Weights of a small masked image model: encoder patch size [4, 4], decoder width 128.
Rows from block 5 of the encoder of a small masked image model, named by matrix and row number. Rows with one number within an expert belong to one neuron, the router's apart. Each number is 128 + 24 x the weight over its row's rms, rounded and kept within 0 to 255. All counts start at 0. Numbers have three digits each.
After each expert's rows are labels from the 100 images, of 14848, where the router gives the expert most weight on average: "place" is the part of the image that holds the peak. Only what is clearly more common there than usual is listed. The data: photos of plants, animals and fungi (iNaturalist). In brackets: how many of the 100.
# router: router (encoder.blocks.5.mlp.router.weight, 16x192, trained with AdamW), inputs 64-127
# up: expert up (encoder.blocks.5.mlp.up, 16x96x192), inputs 64-127
# down: expert down (encoder.blocks.5.mlp.down, 16x192x96, transposed), outputs 64-127

# expert 14
router.14:131098095093157175161119102158105133100163158111147117115094124115123121144123117127148142157149087135081139127120093119122110135131082152101096143144087110138136118151130144169087131148129161
up.13:162153116119111137102146151097109148085153073090114116148194123143109126156120125141141119113156107150143081130167107106136141092116128137133154110080166096162101110144154160111148151157150117
down.13:089147095117112124160143122127139130086178163116099154145107075119084152143094145140152124146150116135125125112164172110160138154125105115122155108151088141167133122152118151155123114103136140
up.14:113165132150175112127151140117123134100121095105138124146143179143124135121134119138114099107150125154150100136082147118100136116102148092164112165140173077128104116185134155081140146130116142
down.14:125083138107125095121135125124148101107145152154085133127093176167063075109156113124100118112191121147135148133171118156130119115119136112153081142096173114149152122126133128155153151143119134
up.15:165114082107133140092136134121143115125141027104116127090131118160119086112131114123116090114138136148141122158108134098090139093136190101165153146134119112133149141167114147133115144148102148
down.15:143088134134141085140130099123058099124158102118121154071105118142129111175105120109119116108136136116133120129134156152141135166158156112164133115151129160121152106100119107142144141122134135
up.16:140103140126118134110119149102127133118108000128138117125144116137135155123103140131142153118129162139140136143133140119126151044164179130104120086141132108130110116147118164113147128101142147
down.16:102150132131085133134102110135100122120158150094102106142151160145083128107182159132151120123094170147118124162143159110132134138104104170138114103134148125125126106132141133136101122073175117
up.17:140126148144129106114108121093114146099104009119122155138117139117133157138123164125119158145167137153159143153139144134098114031120171135118112105097142127183150114156120151120121166130117095
down.17:098133134105153131149076123144089135117117147118113119122119131149122160128141140159116127150131127141159096119171102114166076149129098103136123171100138117128139141138169126100117143103128135
up.18:162117138151116105136106134093110139134140075122125089139164132123138125135106116112142128149163147158157117127143115128105145046157153145105135150113174115146124123170134134116151110132091078
down.18:151121121142118117072114144122104096100110117147115075097165124158110077127153162132124113118142114104130188105114133154151129080142157095079120141094127138097127096143121137132099127145123132
up.19:167129136125115114116109167077089106169125097123118136129133133124129147096118102122112124106144125175113129129118126119138113087104152104124132109134178089164133100161155138082164152149125090
down.19:157114139124143099118127116127096134127073147146136146111130118135088144177100162163112133097121110129097150130128133199148106130136113124156102131095147111154131093070177120149135127170116100
up.20:143151115112148142104135140118100117163145040139127159144126128113129164150128148141078111151156139146167130114127139117116112065114172138147116108112144084107102142143148121107144136148136139
down.20:125153122129124163139151136130162201141167123087120120081148098130149173135115072151135126116148145137114124140134140113092124128134128166104126123152101123099123129140089087141093110170108142
up.21:146094108122124130125150145079085092098163046135133142125126131116107152129155126143130096119144141190166127116142154119113129086118141142151098116133187144129116133173121144134119137127150123
down.21:192114113135170092099078120155100090125163106156134149121080142161092106085138130092143128170119129109158099130130142121158119120125113162092153093097117133143125119156138105127094150161116146
up.22:134110167146129141089128144082130133123159001128136140154142111158156155152138144117109150110112134165136130138109111149120110056155160123134100127113150109134115121162121147111169116107135106
down.22:158144140151173109137130105146128116134146121123146167186141119139136143135113179140100097115146135114124106105156128148121117106110113168160138157137136093168134136143141104109123161076166131
up.23:195136120138094105132165132072146118150137041114138103129147146159147102123134111129090091092155097139110176124103122141127116067085163144136116143135183142102114139167101124119159151126132124
down.23:133114155131170129102120109149154119117044098127123112129131110136112140099100151108159122126129138152129138136123142120129114161152153147128131147106149179124107172143097165113146133137129121
up.24:141127145135106104117154121093133114133127016128134117123151140117119150136094140102111143149146140156141116156125119148111141040162207127124114114138156108138168137173128134107145134108121108
down.24:134160121136149094157139106110108139120132150110134150154139124180144087120122175114161136139139154162158130135129178109124129148138159161126092107131100136124188148113092174165152116103094165
up.25:146140165105124108122122107110139127135178038124132137113141132117113101149105155135101137101152140128109143105126168126104123047115161143108177145120150118152128123189152143114156153090127115
down.25:114134161139096118152096089102085117104111130133108098092133112124099173088153100096166090105124120123155116161131190104147155119108143176152123124149141115127129110122142166113098133132111117
up.26:155125117147111099117096127102132126145141013125100128141101142128100124143144129135111120136096108166135132146106141108116121079151168111115133125136135107118143143164114170106125138121091144
down.26:112115102111096134172135126150163115135111090128132143135115121106110138127134159127112133145161131109168142132107128097147144154107144124117178097134088081124090155122169126108127084115125147
up.27:160136129112116120059132115085147146116146067156067120096137176148142112077115181072088168134123118134166119137153114148111110059122165130124129161115156115126153136131137157134132140140086138
down.27:090113137102145136149152080141125148094146118121114134143144117161125097094121157114085160130152157123164148134118171135142095101138112116115145134119150153109134149146142133128130159171109133
place: bottom centre (37)

# expert 13
router.13:104106084116167132187113152109159116108146124142121143106088111121102083132150150178140156144087109076107146136129103145162143172129082155111111138100132123133130146101144145107088112161093185
up.36:140138141124098115119146139093103126113141020116133139143127128143162106146145119096151179110116105178143121112138136127152119041120167110137142099134179121164147120132146158092154151098141140
down.36:119145133135126117128139132097120130119173104160153150123131088163179126113109106145111123087132142115157124105113161134146153097138162133088118138105159137102127132136103141168122075117082130
up.37:132140171135122115109114149115094134096134087182167129147147126136116150119098145130089110152139118166102102150121110152129162039166153163110174153110125124126130119164115153110133128138153155
down.37:122128143138158131096093128102093130086104131151160138110146129139165188134131165092125150127148145155142087145109135115137127116074100148100109154144117109107146114139094108078123119098148156
up.38:145104184156102089079092135080139138120122046118146092140149124122123146130133131092098139156155134129147126150124136132102119071140171115129131135112165093142114119166127129093121163141182119
down.38:163116124101098103131151126127103126139107111126127124093120150124115114131129116148137125133148127123134142141122098093151143177121106121121145128151176123154102147111108089095112113138136114
up.39:136148108119129127097181134135119126145111076165176132115110132118134116151131153099150147142121085129083130119114108153124111104148198126128136114113144117133121156138138103151162123141122105
down.39:155116098096132163116113096132127114123092138081139187099102175131144097106124151104120119137104082148110133143092125130133118146126151136157122138107112131174116138165149124142134143152096157
up.40:144112131091143149130130127125131142158162061134113108113135162148135146147147118115128122155130132152143107108117114106093130080132194128119143105114139149137076152174099114146164147131132130
down.40:153096108142161143124119109112117125102130101107132147143125119161152086104118140133109173120110157109136087170099107095126118135123143079127123097134143142118131148175107132157125091180075136
up.41:168096141120169126114080145118153141152100068134126151140111143116130129155125138101109132127146122116086102115177143138126107085138171122108114157142155123146152130137117136123131114167117131
down.41:171137120167172135138097112100115112153099089157147156111125132127155110089118131106121172089090138138084083125124122133141118106119142167113135160139134105139144119130119126168137093166135171
up.42:147129131125125125084183125117132150083132002153128121120126092140110143138115118130115157132106118148109103139117131138126140073134194128152132155133148113165129122189114130131122155163156145
down.42:145089124125125146105177151166134122098128070104170128150133135102102106148105135127141114151109154104137148130124156122103061128107140077115131112138125126129167171129096142099108134123168137
up.43:126122108121135161098131155116125131142150056138139170150136124178137102130148072125104154121164124137152127112124138082146116064118166120101127127124169132106116151124141153094127128132126147
down.43:143137081142170154090149102120110124141128136126136140119108096135136124102145142155130170134089157173093100139147145116146143168135138146148122153135155128104120087105088132110085109113134105
up.44:181124130123118122097133097094103138135126040139143143122126158087088126117163180097108133162118114123137135153138145147112121082128171126166130185120112099147143156166105117138130168143116083
down.44:114069118111140119138090107094174116142107113095118138126119178088076071101173146111107135116137165127140120122100084118131134154144142128133110137101125088135143167129105175167152161158110141
up.45:149137153145121111123117127097124157133108004111108147130130124126105121110118117110137131115161161161129125117103097159102135067132157130140114120126122125141130098197143148118148099136116115
down.45:113144114139170143116100151137079082139121108147171137120146128109140117091138159104147123123182139168122106147103094129134159086099127146116123148093138112172100109156143132167129143149131107
up.46:222113125148115135126129134065109140109122036103108134139116163147097102154150120150127141140150114149174166122130145126141086095133162089119118121143112110136117114143108153106139140118125120
down.46:133118133134095136137094160161108135172127119120121097146128143127093123125104139147091113089119118117130152104122099157131140087100133102152108136128133177123142108145170133146162159170115089
up.47:139138159117128141131127152074066162087138044109140123109177114151072125145120124134140122112124106159171112114129122119136151066162175133131147120133150130138087120158115118069145143124132125
down.47:144130138164095160113136145150125165115107112099150123183133116085171114118135161153123099127148135137112113121129077140122148186064104162118125123128123165141113162131121125112075121094116074
up.48:163133109122120125117108184055075132141121108155109125129082147112126118105133131132131155162158082137162144127109120130135164106098185126121128107145188159108115137145153111104119118102134117
down.48:098090156120132133154180140090153148117131129123129097142169132150129134098138129140136144088145135104166104154117089126114140157167130119107148133145118139152140129146082125072134116116142106
up.49:169113116134086102141149164107135117119140035152110137099165126152151149155108114132135165089125134143153152136108105121121181056146149112105107100185152124165121119169135114131136105123101138
down.49:112124128135152107127184113113146136084086117094137123101126132157128142134153146113095146150073144110129084122123138161134162104162097089117155107165102143121129104159116105083126123132168113
up.50:131143102117122135099153174073128116117125033162144122133150136137144141209136101110101144152108144108139122141106145141143175082135157111131120135115142093114101154152134166116140132129174159
down.50:138095100097163141142131087142147112123119082123117152134120105165142096142171100166108163154136143148158127164121135130180095135086125150109113129157126150094129145156104142108153123128060123
place: top right (46)

# expert 2
router.2:119086101107129137148108127119160119114096173115124122094123127126101091144137126183134158163096123161079105116104116148121102117123110123110116162152110112110145161141122134158098144159086114
up.13:130067145122102097109102145103088126121158095144166148130124131132130120143162109155127125162143066156142106108098138098127145106109173135128158116153126143092113139188148127125112129140179129
down.13:162168129118153119160093113124088136058109108111097141165121095112094146154129148099120105149101094139148140149092145119138168099111100091115119150110144133156111146129114151137121171150131123
up.14:142084111127122076146185124114126128124138073130122118127113140088141131158130089119158079087110116156131181133077090106137162106092147145145145102141172095160110096144157133127130159110094136
down.14:109102127128133116143141132111127115107137137115121136105130119131147133141089088137129131125128110127093157178128128121152141128171128108106167165120160159144141115135134086115119112157142115
up.15:178103131118124134107135120089131111149135116121097128139143139108106111092158106158104120090119178144141122098148134067122160087091167153147119138134112105174143104186128177161142175140106131
down.15:138066129111107144171157145120156129124129148121088090113152167172128137123129122152119115101123153107166156111167106077137095107122135122136095141147139116133117140091098175181131127094057146
up.16:172105130123111119139156148109088104148112080156148140119131140135117153195105101123133158132141142114154146117189119106139122106145167126161136110140147154143102121154117128152137174095161106
down.16:152157132148129143165125110120140127118166111127131164119133106098126107150114133148145141132135137103115155159128132110116104167118135176138166108136093166135136110151129116130113132116166099
up.17:165097129119114120128119132125153168142129056108179185125152127120090123134158109143110112124159155118137149118162130133165095089173182110112148109142103112130106144119126145145128149136107124
down.17:132115177151112162158123168144125144142144127169125111123132124100151115141137096138133105138137125138097116131159108140143130093143162132125113155095122137072121141083173150156151138179125125
up.18:185113112110114110128141143103125124154127095135197145129131125116108135124137129156144156117150129181136166189158128137141116104122150143118160100141098083121138145140154132103156137120126095
down.18:098133156137112128149092126106079116118120149150151119132100103115133142136158118118125170133152143150089108139121145145150102113100148142135138132134111135130116112113106120117127184133144149
up.19:127155119124150150141118136145074151140099076119103174131082154099131117118139152130110108128160121110139105116104132150127174092109159128169116109139109115158109140146115161149127119146124108
down.19:121158138146141142123112144149094097135105158131122099118155137147194153118113142167157068115106098147160096086129144118095188106123130118126146144118114127109107110095126137134132112133097145
up.20:153129146150127152070106142086155116164099096101100183142157141111125169107138102146135141176144133134123159137104121119120139107124153144132089114101099108142122099134130178134120144165156128
down.20:135161082120131124155136080156117169130119130109110084085104127130137123152124135144131106136153092140118164108106140086105107132115143124172147146133110138117097118108122070128143117127137119
up.21:120115138133109129113140124109088144127106082101102161132173161112121127143124131121132126152135137139161126125127102148137100155126129107162164136123144106165122129128100145118117158154147111
down.21:133160101157113138126108151102072127132102131184164133144164097127120100099128126130146146118095116145135134132137102150108099089090098127152121105112149126173135086125106156101091145173129153
up.22:164096124112135151168135143127109109127129060163100155111121145153129099125173103130142214148115079136120160088086143115148101092093183116104116081152162096147118133125130129095183154160140149
down.22:108112110161110142123179135139170134110110145110136104089131116132141159141089108128149114097099131117155117095094121132057151175194126092156118115145132114111106128103111099128097104110147178
up.23:158107156099116126109069168155100151135123091126116124114105164114125133149148137135086140131156108155122144150147109118119135075103133148106102150110178103121138118144159144121186095135081122
down.23:103164140097126111147152122154164100108142124110150125132163153102116107096090110120143147109160157163101134119142094104106099146148123125115115138136099115171108147164114135111138128099150091
up.24:135129124172148105094109149110134067149137099132141143153095135119137131084120147126119130158132126146129098094145113151145143100094144182145083161139127121120141139180113151121120147082122119
down.24:110142170150141121130086132205112116107123146088158128127132135133154091147106130149142121142112134144087145140116152155125184118115145130088140100131172115116107144117131120116140134103152086
up.25:156092106167117111166097129119114127157163080118101115134171154142124122118166086171140112119156160138177121122124129087087159038120120164125095131146157132138124111138154145146121167086099137
down.25:105110114118135180114131124125129140124131104082097154119125130106122105146152144119104087115144114095138169120114131152120143145114149098169091113149141130150110105120110144154178156096101125
up.26:162133131151144127111126126101085138129119077130144116139131151140105110112132167155119122160162136128146135172155144124131126075126165143123124112120111113141163099116105153113131127145108126
down.26:121129167158123120118166125130115151151119101115120156174141132154124173119128136115101113128132144117155104123149124098094150107165118097142163136104159167158150171153128122154135123146131102
up.27:127093098144140129147140116113106138118171105145145125101113097130128107111185101107130145126171129161156124137144105107084124098128171107121106114145135107108115139167163115126151132159093115
down.27:125086118143165153130152051163131147119085137129118107148130134139160129134122163164159134172089105090121108142138183147140117123115094142116105118143147111126149094117128088101131070115163164
place: middle left (37)

# expert 3
router.3:095117095112141153183116153151144124107113110109131129102100138122114115106144146121128175151147121152134121104113103113122081144127069131108102129099148151135130158101150067179077116147123116
up.36:126139100128136095086142134097101155120109043141121150149119120146101147094139121115130141115128108142140133110141107121113129071100150100104112147139167125158095122132140158115139114160130122
down.36:161136108119113137109111114144141164146139127144132167136120125140104108120162100100128121112140129100154157083147149151138136127113139149136133155105123093111125188124152174166115138107133114
up.37:171112125137125125075081144066071085164138056113130134153133136141100109110088098136112139098137120172126135122146110116144129080118183127142114152113157127124137098176114148106107132159133123
down.37:111119124114107116146093140102104137103108113151137106088142089119137168173109119137128122124123146121122120151106089091084109185156155088161090110132128124154098114092108092085141106114117150
up.38:192134142137115101108132132099115118139109053155123119162106149121112150132149172124126151134141135154133123092107138122117124074130162091109114122151143117179164118160161140120163106131110109
down.38:099161166108110147118128098153142117159166094128128126173157132150108104120136152135166159144101100135125119099141136128123134097135139146109119138136092143115133127129120118149104102139101132
up.39:161100131133131121116143096088154138093123037163130140135105124133119180164121085118119119144140145121129144175113149147083084088151159113109087107137152104162093113163114110095133137142126135
down.39:096121123124125142114132096133110154115153161169143157157116110147128142113091144114155181095168124174148136115138131166139133107125151128155135170118134174110126132106115086105143088097116145
up.40:168133139119112122095116151076121139126125000114136104140143129138120126128132129103115154130128130153138147132134134128112121015135209127123129107123177110148114126153120152110146138130131135
down.40:213136091135120119172122104114111126137116144130133111127099124075132114065150120094108133136127121135137114131096118102099117155114119121178154137128104159127129135182134138134143136112100132
up.41:172122125129124107086122135054138147102155003131158152109158110138109151133129167144113143141154134147146150136120127161118165053125159118102135106144141122138123133182118143132133118124161121
down.41:105156128124154150138141143121077159128097055119158192102158141095149115156149159152153153130104109123102117134129165135111151127135152102107119072140110136124118099130146124124158124149122148
up.42:148073127131128165099147136102131122107113033123143114116116130118107122147124164103115122115127109126130153094137088146159108078157165108115111113118162130147093116139129120119164117133171100
down.42:144119146119159119096106120149136147096152152118091131115091116144131115134118118109139123142101109123103110091120128117094048095118150100099129097130164112142161134120110164138123185119147093
up.43:156112078126114117096175157108141125125141015139154124113101157158107140159164109133175150132125146154154159127121127099127141071127168139081084099160141116114116106149140136093120074147091119
down.43:097076098140125106107154148117112127136154099138151128118115102120128133152120143115164134125129114098170157134131112155116128147173153186108081160164123086057100151151150142130092119152114142
up.44:140153138133123119131128122085129159117131041136096089127141127107144130104122132110116118125144127152131152163152115122088114042158150101112181165113159110127120131111116133111152135112142132
down.44:154094126166140111129114123093119140097114141161098173116144104133121150117102110064107119085149134097133130133115094143119143105147131132139127119098121137116115119092175178088127146145133151
up.45:198123100129130098117167104094137139100129020122132140116149151118110139114142162123137087111159121142130162107071162113096146078138165154125141126168137113131160148173161158127146132093143162
down.45:152100094142160125143083139135131147106111101108111143128151142126106097053143113132126100126162157121166111157159094135096126127112130158117115119157130121122143127141164145110123149142144152
up.46:156105120168138135130128129109095159104100048091140125139117135132129152103136137124123161169104121125130094171131111132166141064144149121120107131115135110148141118165110129112134120157124110
down.46:161090115138125131147114142171143149134103147097144131138132153136115066137163150122131101130104152145088123143110083135149096149090097117130105135161108134143090122123141114114154111175150150
up.47:163127098129122119121102119098096121156164053103091109125136122139113143132121155154125140116148096175124167137145105164080142085100132086132111104143177104144115075127172126126138156098091123
down.47:133121131112110083110105101121121150142154123136145135124134131169103159139123147145134117125137147132139150159150126165152117150144125114083104102135109134103126095099154130141151122130142124
up.48:148119145114152108086093148071111148111140035133112137140150110145115154103121120113140140120150176168153146101131162160123127083091172159104120127130115110138099126133146133128139116174155111
down.48:133118136097094127170103145132133121132162134108121133157072135106107122125155069134138146070146118101130084109144096095115108161167147126117141109126112128127157141099129117146166178151109150
up.49:142124086109121114134125130105132121151151039093141125116103103108121104123167108130117098131148133139109146121130128101125141082124183129140118100146149077147123122162139163123156166116128131
down.49:145161125143126135112088147128137138088124106125124158120124128140098101119126136106129153125153111151122162065105128093118092128099137128136126178147165153134136147112132152171139161112106117
up.50:175141104124163110080151137145135178138103019135141147113145129143136169106117158076129164135114121116128126124131095136123144063110177136109098138120161099122119173135136125128154103157139140
down.50:131114112117142091110107127120111149159127079074129112119124126147097089106162138154096124125141127161099133129096131151048161103118113129123148132146151124129130115161126162113104127182132086
place: centre (46)

# expert 5
router.5:117102124103111110153107130135137107105143163111170165146134121111176099117151111170131157163072096104115089114117088166176130147130094153137116133157159108141127131102138125117100119151097122
up.36:113133127148137130075129127089130118138125048131114157128146136111159149164136101128127197121128144134162120132146117107135148064114166136083133127113142105171140140129144111112147118168095120
down.36:073117144133109136133169136140140158166168072136152118131124124111105157155098138161178125159148158131118156157118121138194153123153115140158120113142122123157126105142130147174117152096124134
up.37:131155125121128104095175135125128142109104064125113127143139134106137127093146119112130070117148127156157152113130129118078133117100182119173135094149143149145114141171083172153185120127137085
down.37:134159135084153097154141143100099119103099102150104153135108134121109103146151104101131114168073141123140075115121128122096120114126109108119124121117162139134147141152114127182111150157149102
up.38:138116078166104132140116129094127101100158042107121142136171143160118112108203103121127113117126163170166172157154145086114136056163136131128108110166137110163157139161154149101140134106096117
down.38:096135115123128144107096166144139135090167134104119129139167104168153111158118099088100152105088136134108082118124136142137129135121173117139121126115133118123147118152115152122082122170146137
up.39:153117117140133125075087167105117128132123046105093170152140167141102129139158119104118129165153119146155116125164112112102136078171180088123129145087158107141124133129152117106158141159162104
down.39:167157097148126152104067140154117126118165153105096161145124180114113121105143131101075123146139105158127117130098112156122165109127124122143134124129122126145139171165109139119155154163105109
up.40:126149101140120110147098128103132106106133075134115142140129173160116169164133121150109066097160129177148136100145143148106124066096190106142126102119139148115137112138129139094141114098095113
down.40:145152103166121110077089153140129119130151115141108107143105131143124105110151147128139088110125122144121116120168068132164163118124123168119154154122137153130118079114128179080120131137151140
up.41:158152118161124109090136106068122129135152000132128144133136122121142140125118121130129108136127155142127127151121134118138126034123179132109131140153162089105130091156111149103118141116124131
down.41:116127145140151094117129089155130148104141113106167153171184102159128120088080124110123155103133158127135115158127138159122167118157121127096096148104108145093133121115155162133111096121116113
up.42:175120080163124087109118126080129119136160062131146155105132135121100149123120145135137122119135111150129186147082136123119173061164150140123136098187149115111141114147122164103112085107139138
down.42:125113130121140193150127110195111145132150130118143099195163126137146147124127107110158108124153149110154149149115140136088145105131123131103122108182132131127135135125114120155139160136099123
up.43:153118170123123105122099123064138138166122030123114130125157140160145136109124122129099188097130115161118128133149102119109115068128149117105131147146165103146109135157114175110148149119154136
down.43:142111133105119131113150115138185149151148151119139119132149099092145139135103127157115135102125154163134107103130139161136096111140124133158100149130162084135144134135152115167089144141110078
up.44:167158098152151130080123140055108104131129005151112121123146109128134103119139104119127167137130144161140139139137121128126119037121181115137141139135183123158134112156111127124154139118126120
down.44:150155115152134135176166143136121102081156155137156133127121110128143110108166108125142054088135130149144176137140132106152153123144138156115160132106124113144127153172125176164169181122068146
up.45:180133115132108115116160097055168139125131071124136113119136142118114131128120122131126126191111134150157160149136132140112105111139149085141126105148125090100160114158112135135149173109101138
down.45:100123134135145111068133155166141110103138085085141110170126153159146103100124103127105096131098120098094134133103109112153097140097114147110149115124184118147132131140152127158073127133172091
up.46:161118096164145136067110116061091109151149046139174110153146112141130110100167114132125139142124139160137110161146141116123147047142187133139110142117165101109126146168152159139138118143126156
down.46:090102146158125145150151140156151113130069147132145114160155099093158164139134119119176100166104131133093136097147156089130157137108181133115118108120127123141137091072154127153116117125104115
up.47:133124123124113125077128116096117112153113000137121103135139127116106129110126132121136168159102104153162138142126149134121124055142199105120157123134194086116104118150085142094159143122132138
down.47:160105109161168122110126117059123155161158090102128097163160143109126104085160116128124106116154124119118156117123120142113161139099122148167097186140139141112125147097127080133154129134100090
up.48:161083129131122111122171111143166144123113081117160120126130126152130143121160126105109120161127157107110140167083127151117103088156144132099130113143159088109106141177143137146160116137103141
down.48:157130136141148130128124122121115084122122128168136102161102110126175144148127152141105123160122132150077134138158121130180117160102154158100118134164123152123137103136122119123128098118095137
up.49:167130136125128100111158157097119114125134026113150112147170125136105154134156195121118166161125129130149161125115167141134149092143143127147149080127079102123137111112143138097138111144124110
down.49:155124123105169113153144116153124113160134131115192153129099143102114109144134149116118111149159154125141131127097162142132127138092145135164108125093126099094139143170137148143111148146148172
up.50:142161090131142132133122128091090094170156079126121110164130147132123075102174143140104148121116134170141125127115173162131125107139184128126135162155151119115148114122108135149145110130123114
down.50:089109156133134137101149136105151144088142107061102136122130132157121151142131077138144132106115143100139146157142149131148099133155138121080134135137157115126146107151134102082105127134153103
place: bottom centre (32)

# expert 4
router.4:089116084116143112166129154160128127108106111103157128107133142130122086132099124174143147165149094163083110131144115107112105188141077147124114148151150176103142134163152162114115113157083142
up.36:133116122137111143108151134137114159144151062116136092152132132127157097119120144100110108099132113129172126111139127144106118090143155083126115162145160111127151093133142131113143140117159099
down.36:107149157085099148089153141158165148147092122137116096098110138114125179145135094126141140130102099131094157122145128148143159087173128106144164166075132120083159144135145120130145105177133115
up.37:172111158124135115058097122110102136118121040116135104161125131134118151116123102144065137119165120132117149119121124127113136095103155128125159090143154107117131078120131185123116153113121138
down.37:129159166125154116137115157142127111091111103173164128167101118105130133096075166092129165111142135108132153130102119159165145109100157131095139138079087170139083172134137126131116133131138134
up.38:178140107168105111141121141092113123134156067104094114127153169151091099106154130139109118111160112103134177124091108151111164053129139146135147098128148131149169100159113142098146164077122143
down.38:149105072162140113160082141126107136124075135123122128103147180094112072081117172122100148145166127106086116131118095130094123128156135149113131169130098146132113115125138129129132121142134114
up.39:152141148156123095116124145087139110131110064141109098146128150131144131121154074108136148146128170143157141126119153129113131072166166131107139167151130098158119097137126170150128095122118108
down.39:116105120158142117148128146166081135125080068126110181155143149082123100148162166122114151160083147146176094122136119125102127148144101121148149096108127138099131163147146142149117114122119167
up.40:144178120112142121096103120043132131117122067168109110151130149123118130119101157106119119177119131146147147148150120140144119075165176173104148126126187110125145131122079116093137115103140161
down.40:074166081160152126090078117152098132117153114144122154107158122175134136109163133154131182129127124136104098128144148138150111132139138146068140125106118144142149148130105121139103118151142126
up.41:173124109119111092125132122118118118111126072112103124101121165105104086141167119121106095159117104122092176105112110147114125100092144115173114123137208108190090102172166148166174177169118116
down.41:116098170164166125177173094140129158094140106109111102113151082142147131094156110123131162113125164114140086148155132121113110152168139098131133103155101133125126138115098107120146137126124097
up.42:169136152111132122106135139087148130160110001146148120117123121145129149153126094109123150110138138127137138162101133116160144042098187148089124126172129123134110144159130126108132089142113124
down.42:154168129135133147154147110116122129168125136122109158148130142138148128131151141139118148165146126127185183159187126093156137085145103127144118114117134112169132110094164147109159148099131177
up.43:157120140121136110122118145061143109130117092125109136151147145117107169140151120127109129142160114131147170170125136115111120035099144114138124119141157076168139127194141140119172161123143140
down.43:085068128147107122135163122187144112104138127109121108158133122162118119135127127143174155128144152156122161085113124151136148153140119108133101068172124134155119085107128159121094111125137152
up.44:185101129136136158122125126095118114114111061122098107150170138101157119114159112097102099123136134108138109122126140130100127107161176138158152149181159148155128121157121145130148154106078152
down.44:127129125132166146126123146119103101102107154120071133159182148138146159177167066110150115110151116114129154140162148124102140124106150119174167112158122159135073090147114179077140108126153164
up.45:128113135135119123077097126085103128147113029131119154113136105149118127107138134102112145105144134136161114123103137140093133048133177107134141106115185081108138139142122143112129138148146120
down.45:117037121124162151114111136175106143152132146124154139132161114115134116135117129153102125095144082127111108149123129186153125127130121123099100092152129148139125127149113111141125143143160115
up.46:173126153124135111110115145077094119110114032145140148132102134135109145151122158114118108143145124158143111152171107158107116048116168131138114139150183125149131097166130128121111143118156092
down.46:144161103106078114076133106091132145153140158133093103123157121138128132113093117152138155101152143162150103100114074123134141112159104144116148123131064115120159146133112091142110077152122112
up.47:119126140142128105135144150098140147114124058139160115148140187119133149160105113115098139126110135171179115140140105107151077099132151118111126152129142073121111142143146151128136158159100114
down.47:112117128143206144090097153118102110099076166134093099124126134112118152127098128126126106118138135174154120162120099133123097094098123147146118134105121150135110120105093144106147127122118153
up.48:146131138132107109052129126115124106154148067151127103138124130121121150126159130111106122134137154121114127099166164131109153079110172115107111138110178073139127112163140123099136134158136114
down.48:158115101140188148147120112153148117128095121127166147135133154120152155120149126101151098161128140134086072142121112156156127112116149119161133121111130132123104115130117131131128140132125123
up.49:165130131139095080084122129095139111120115039121161112154128133145118174146117138108147124145137099154113130139148131135135144078139145104143162156126158102141156134130132120119134136116138142
down.49:169159130146134121137084135107070131141078124148117156124107137124121133138126116120120091181164123094131089158141118129168146136130140129156139112098127117112111127131136155153118167102130170
up.50:126139103146103121137115161098147118153185028118156108101115133138153118121189102173126152146134146147146153105086100126116119118125117135123107149138142122114089090162131141106146139142137148
down.50:155113151145100104191134160179099140137150113115134159150090120127134112126155081133138108100131105150099094115122148131123140101111153090145163120161160109161127132120113095153130169177087111
place: bottom right (36)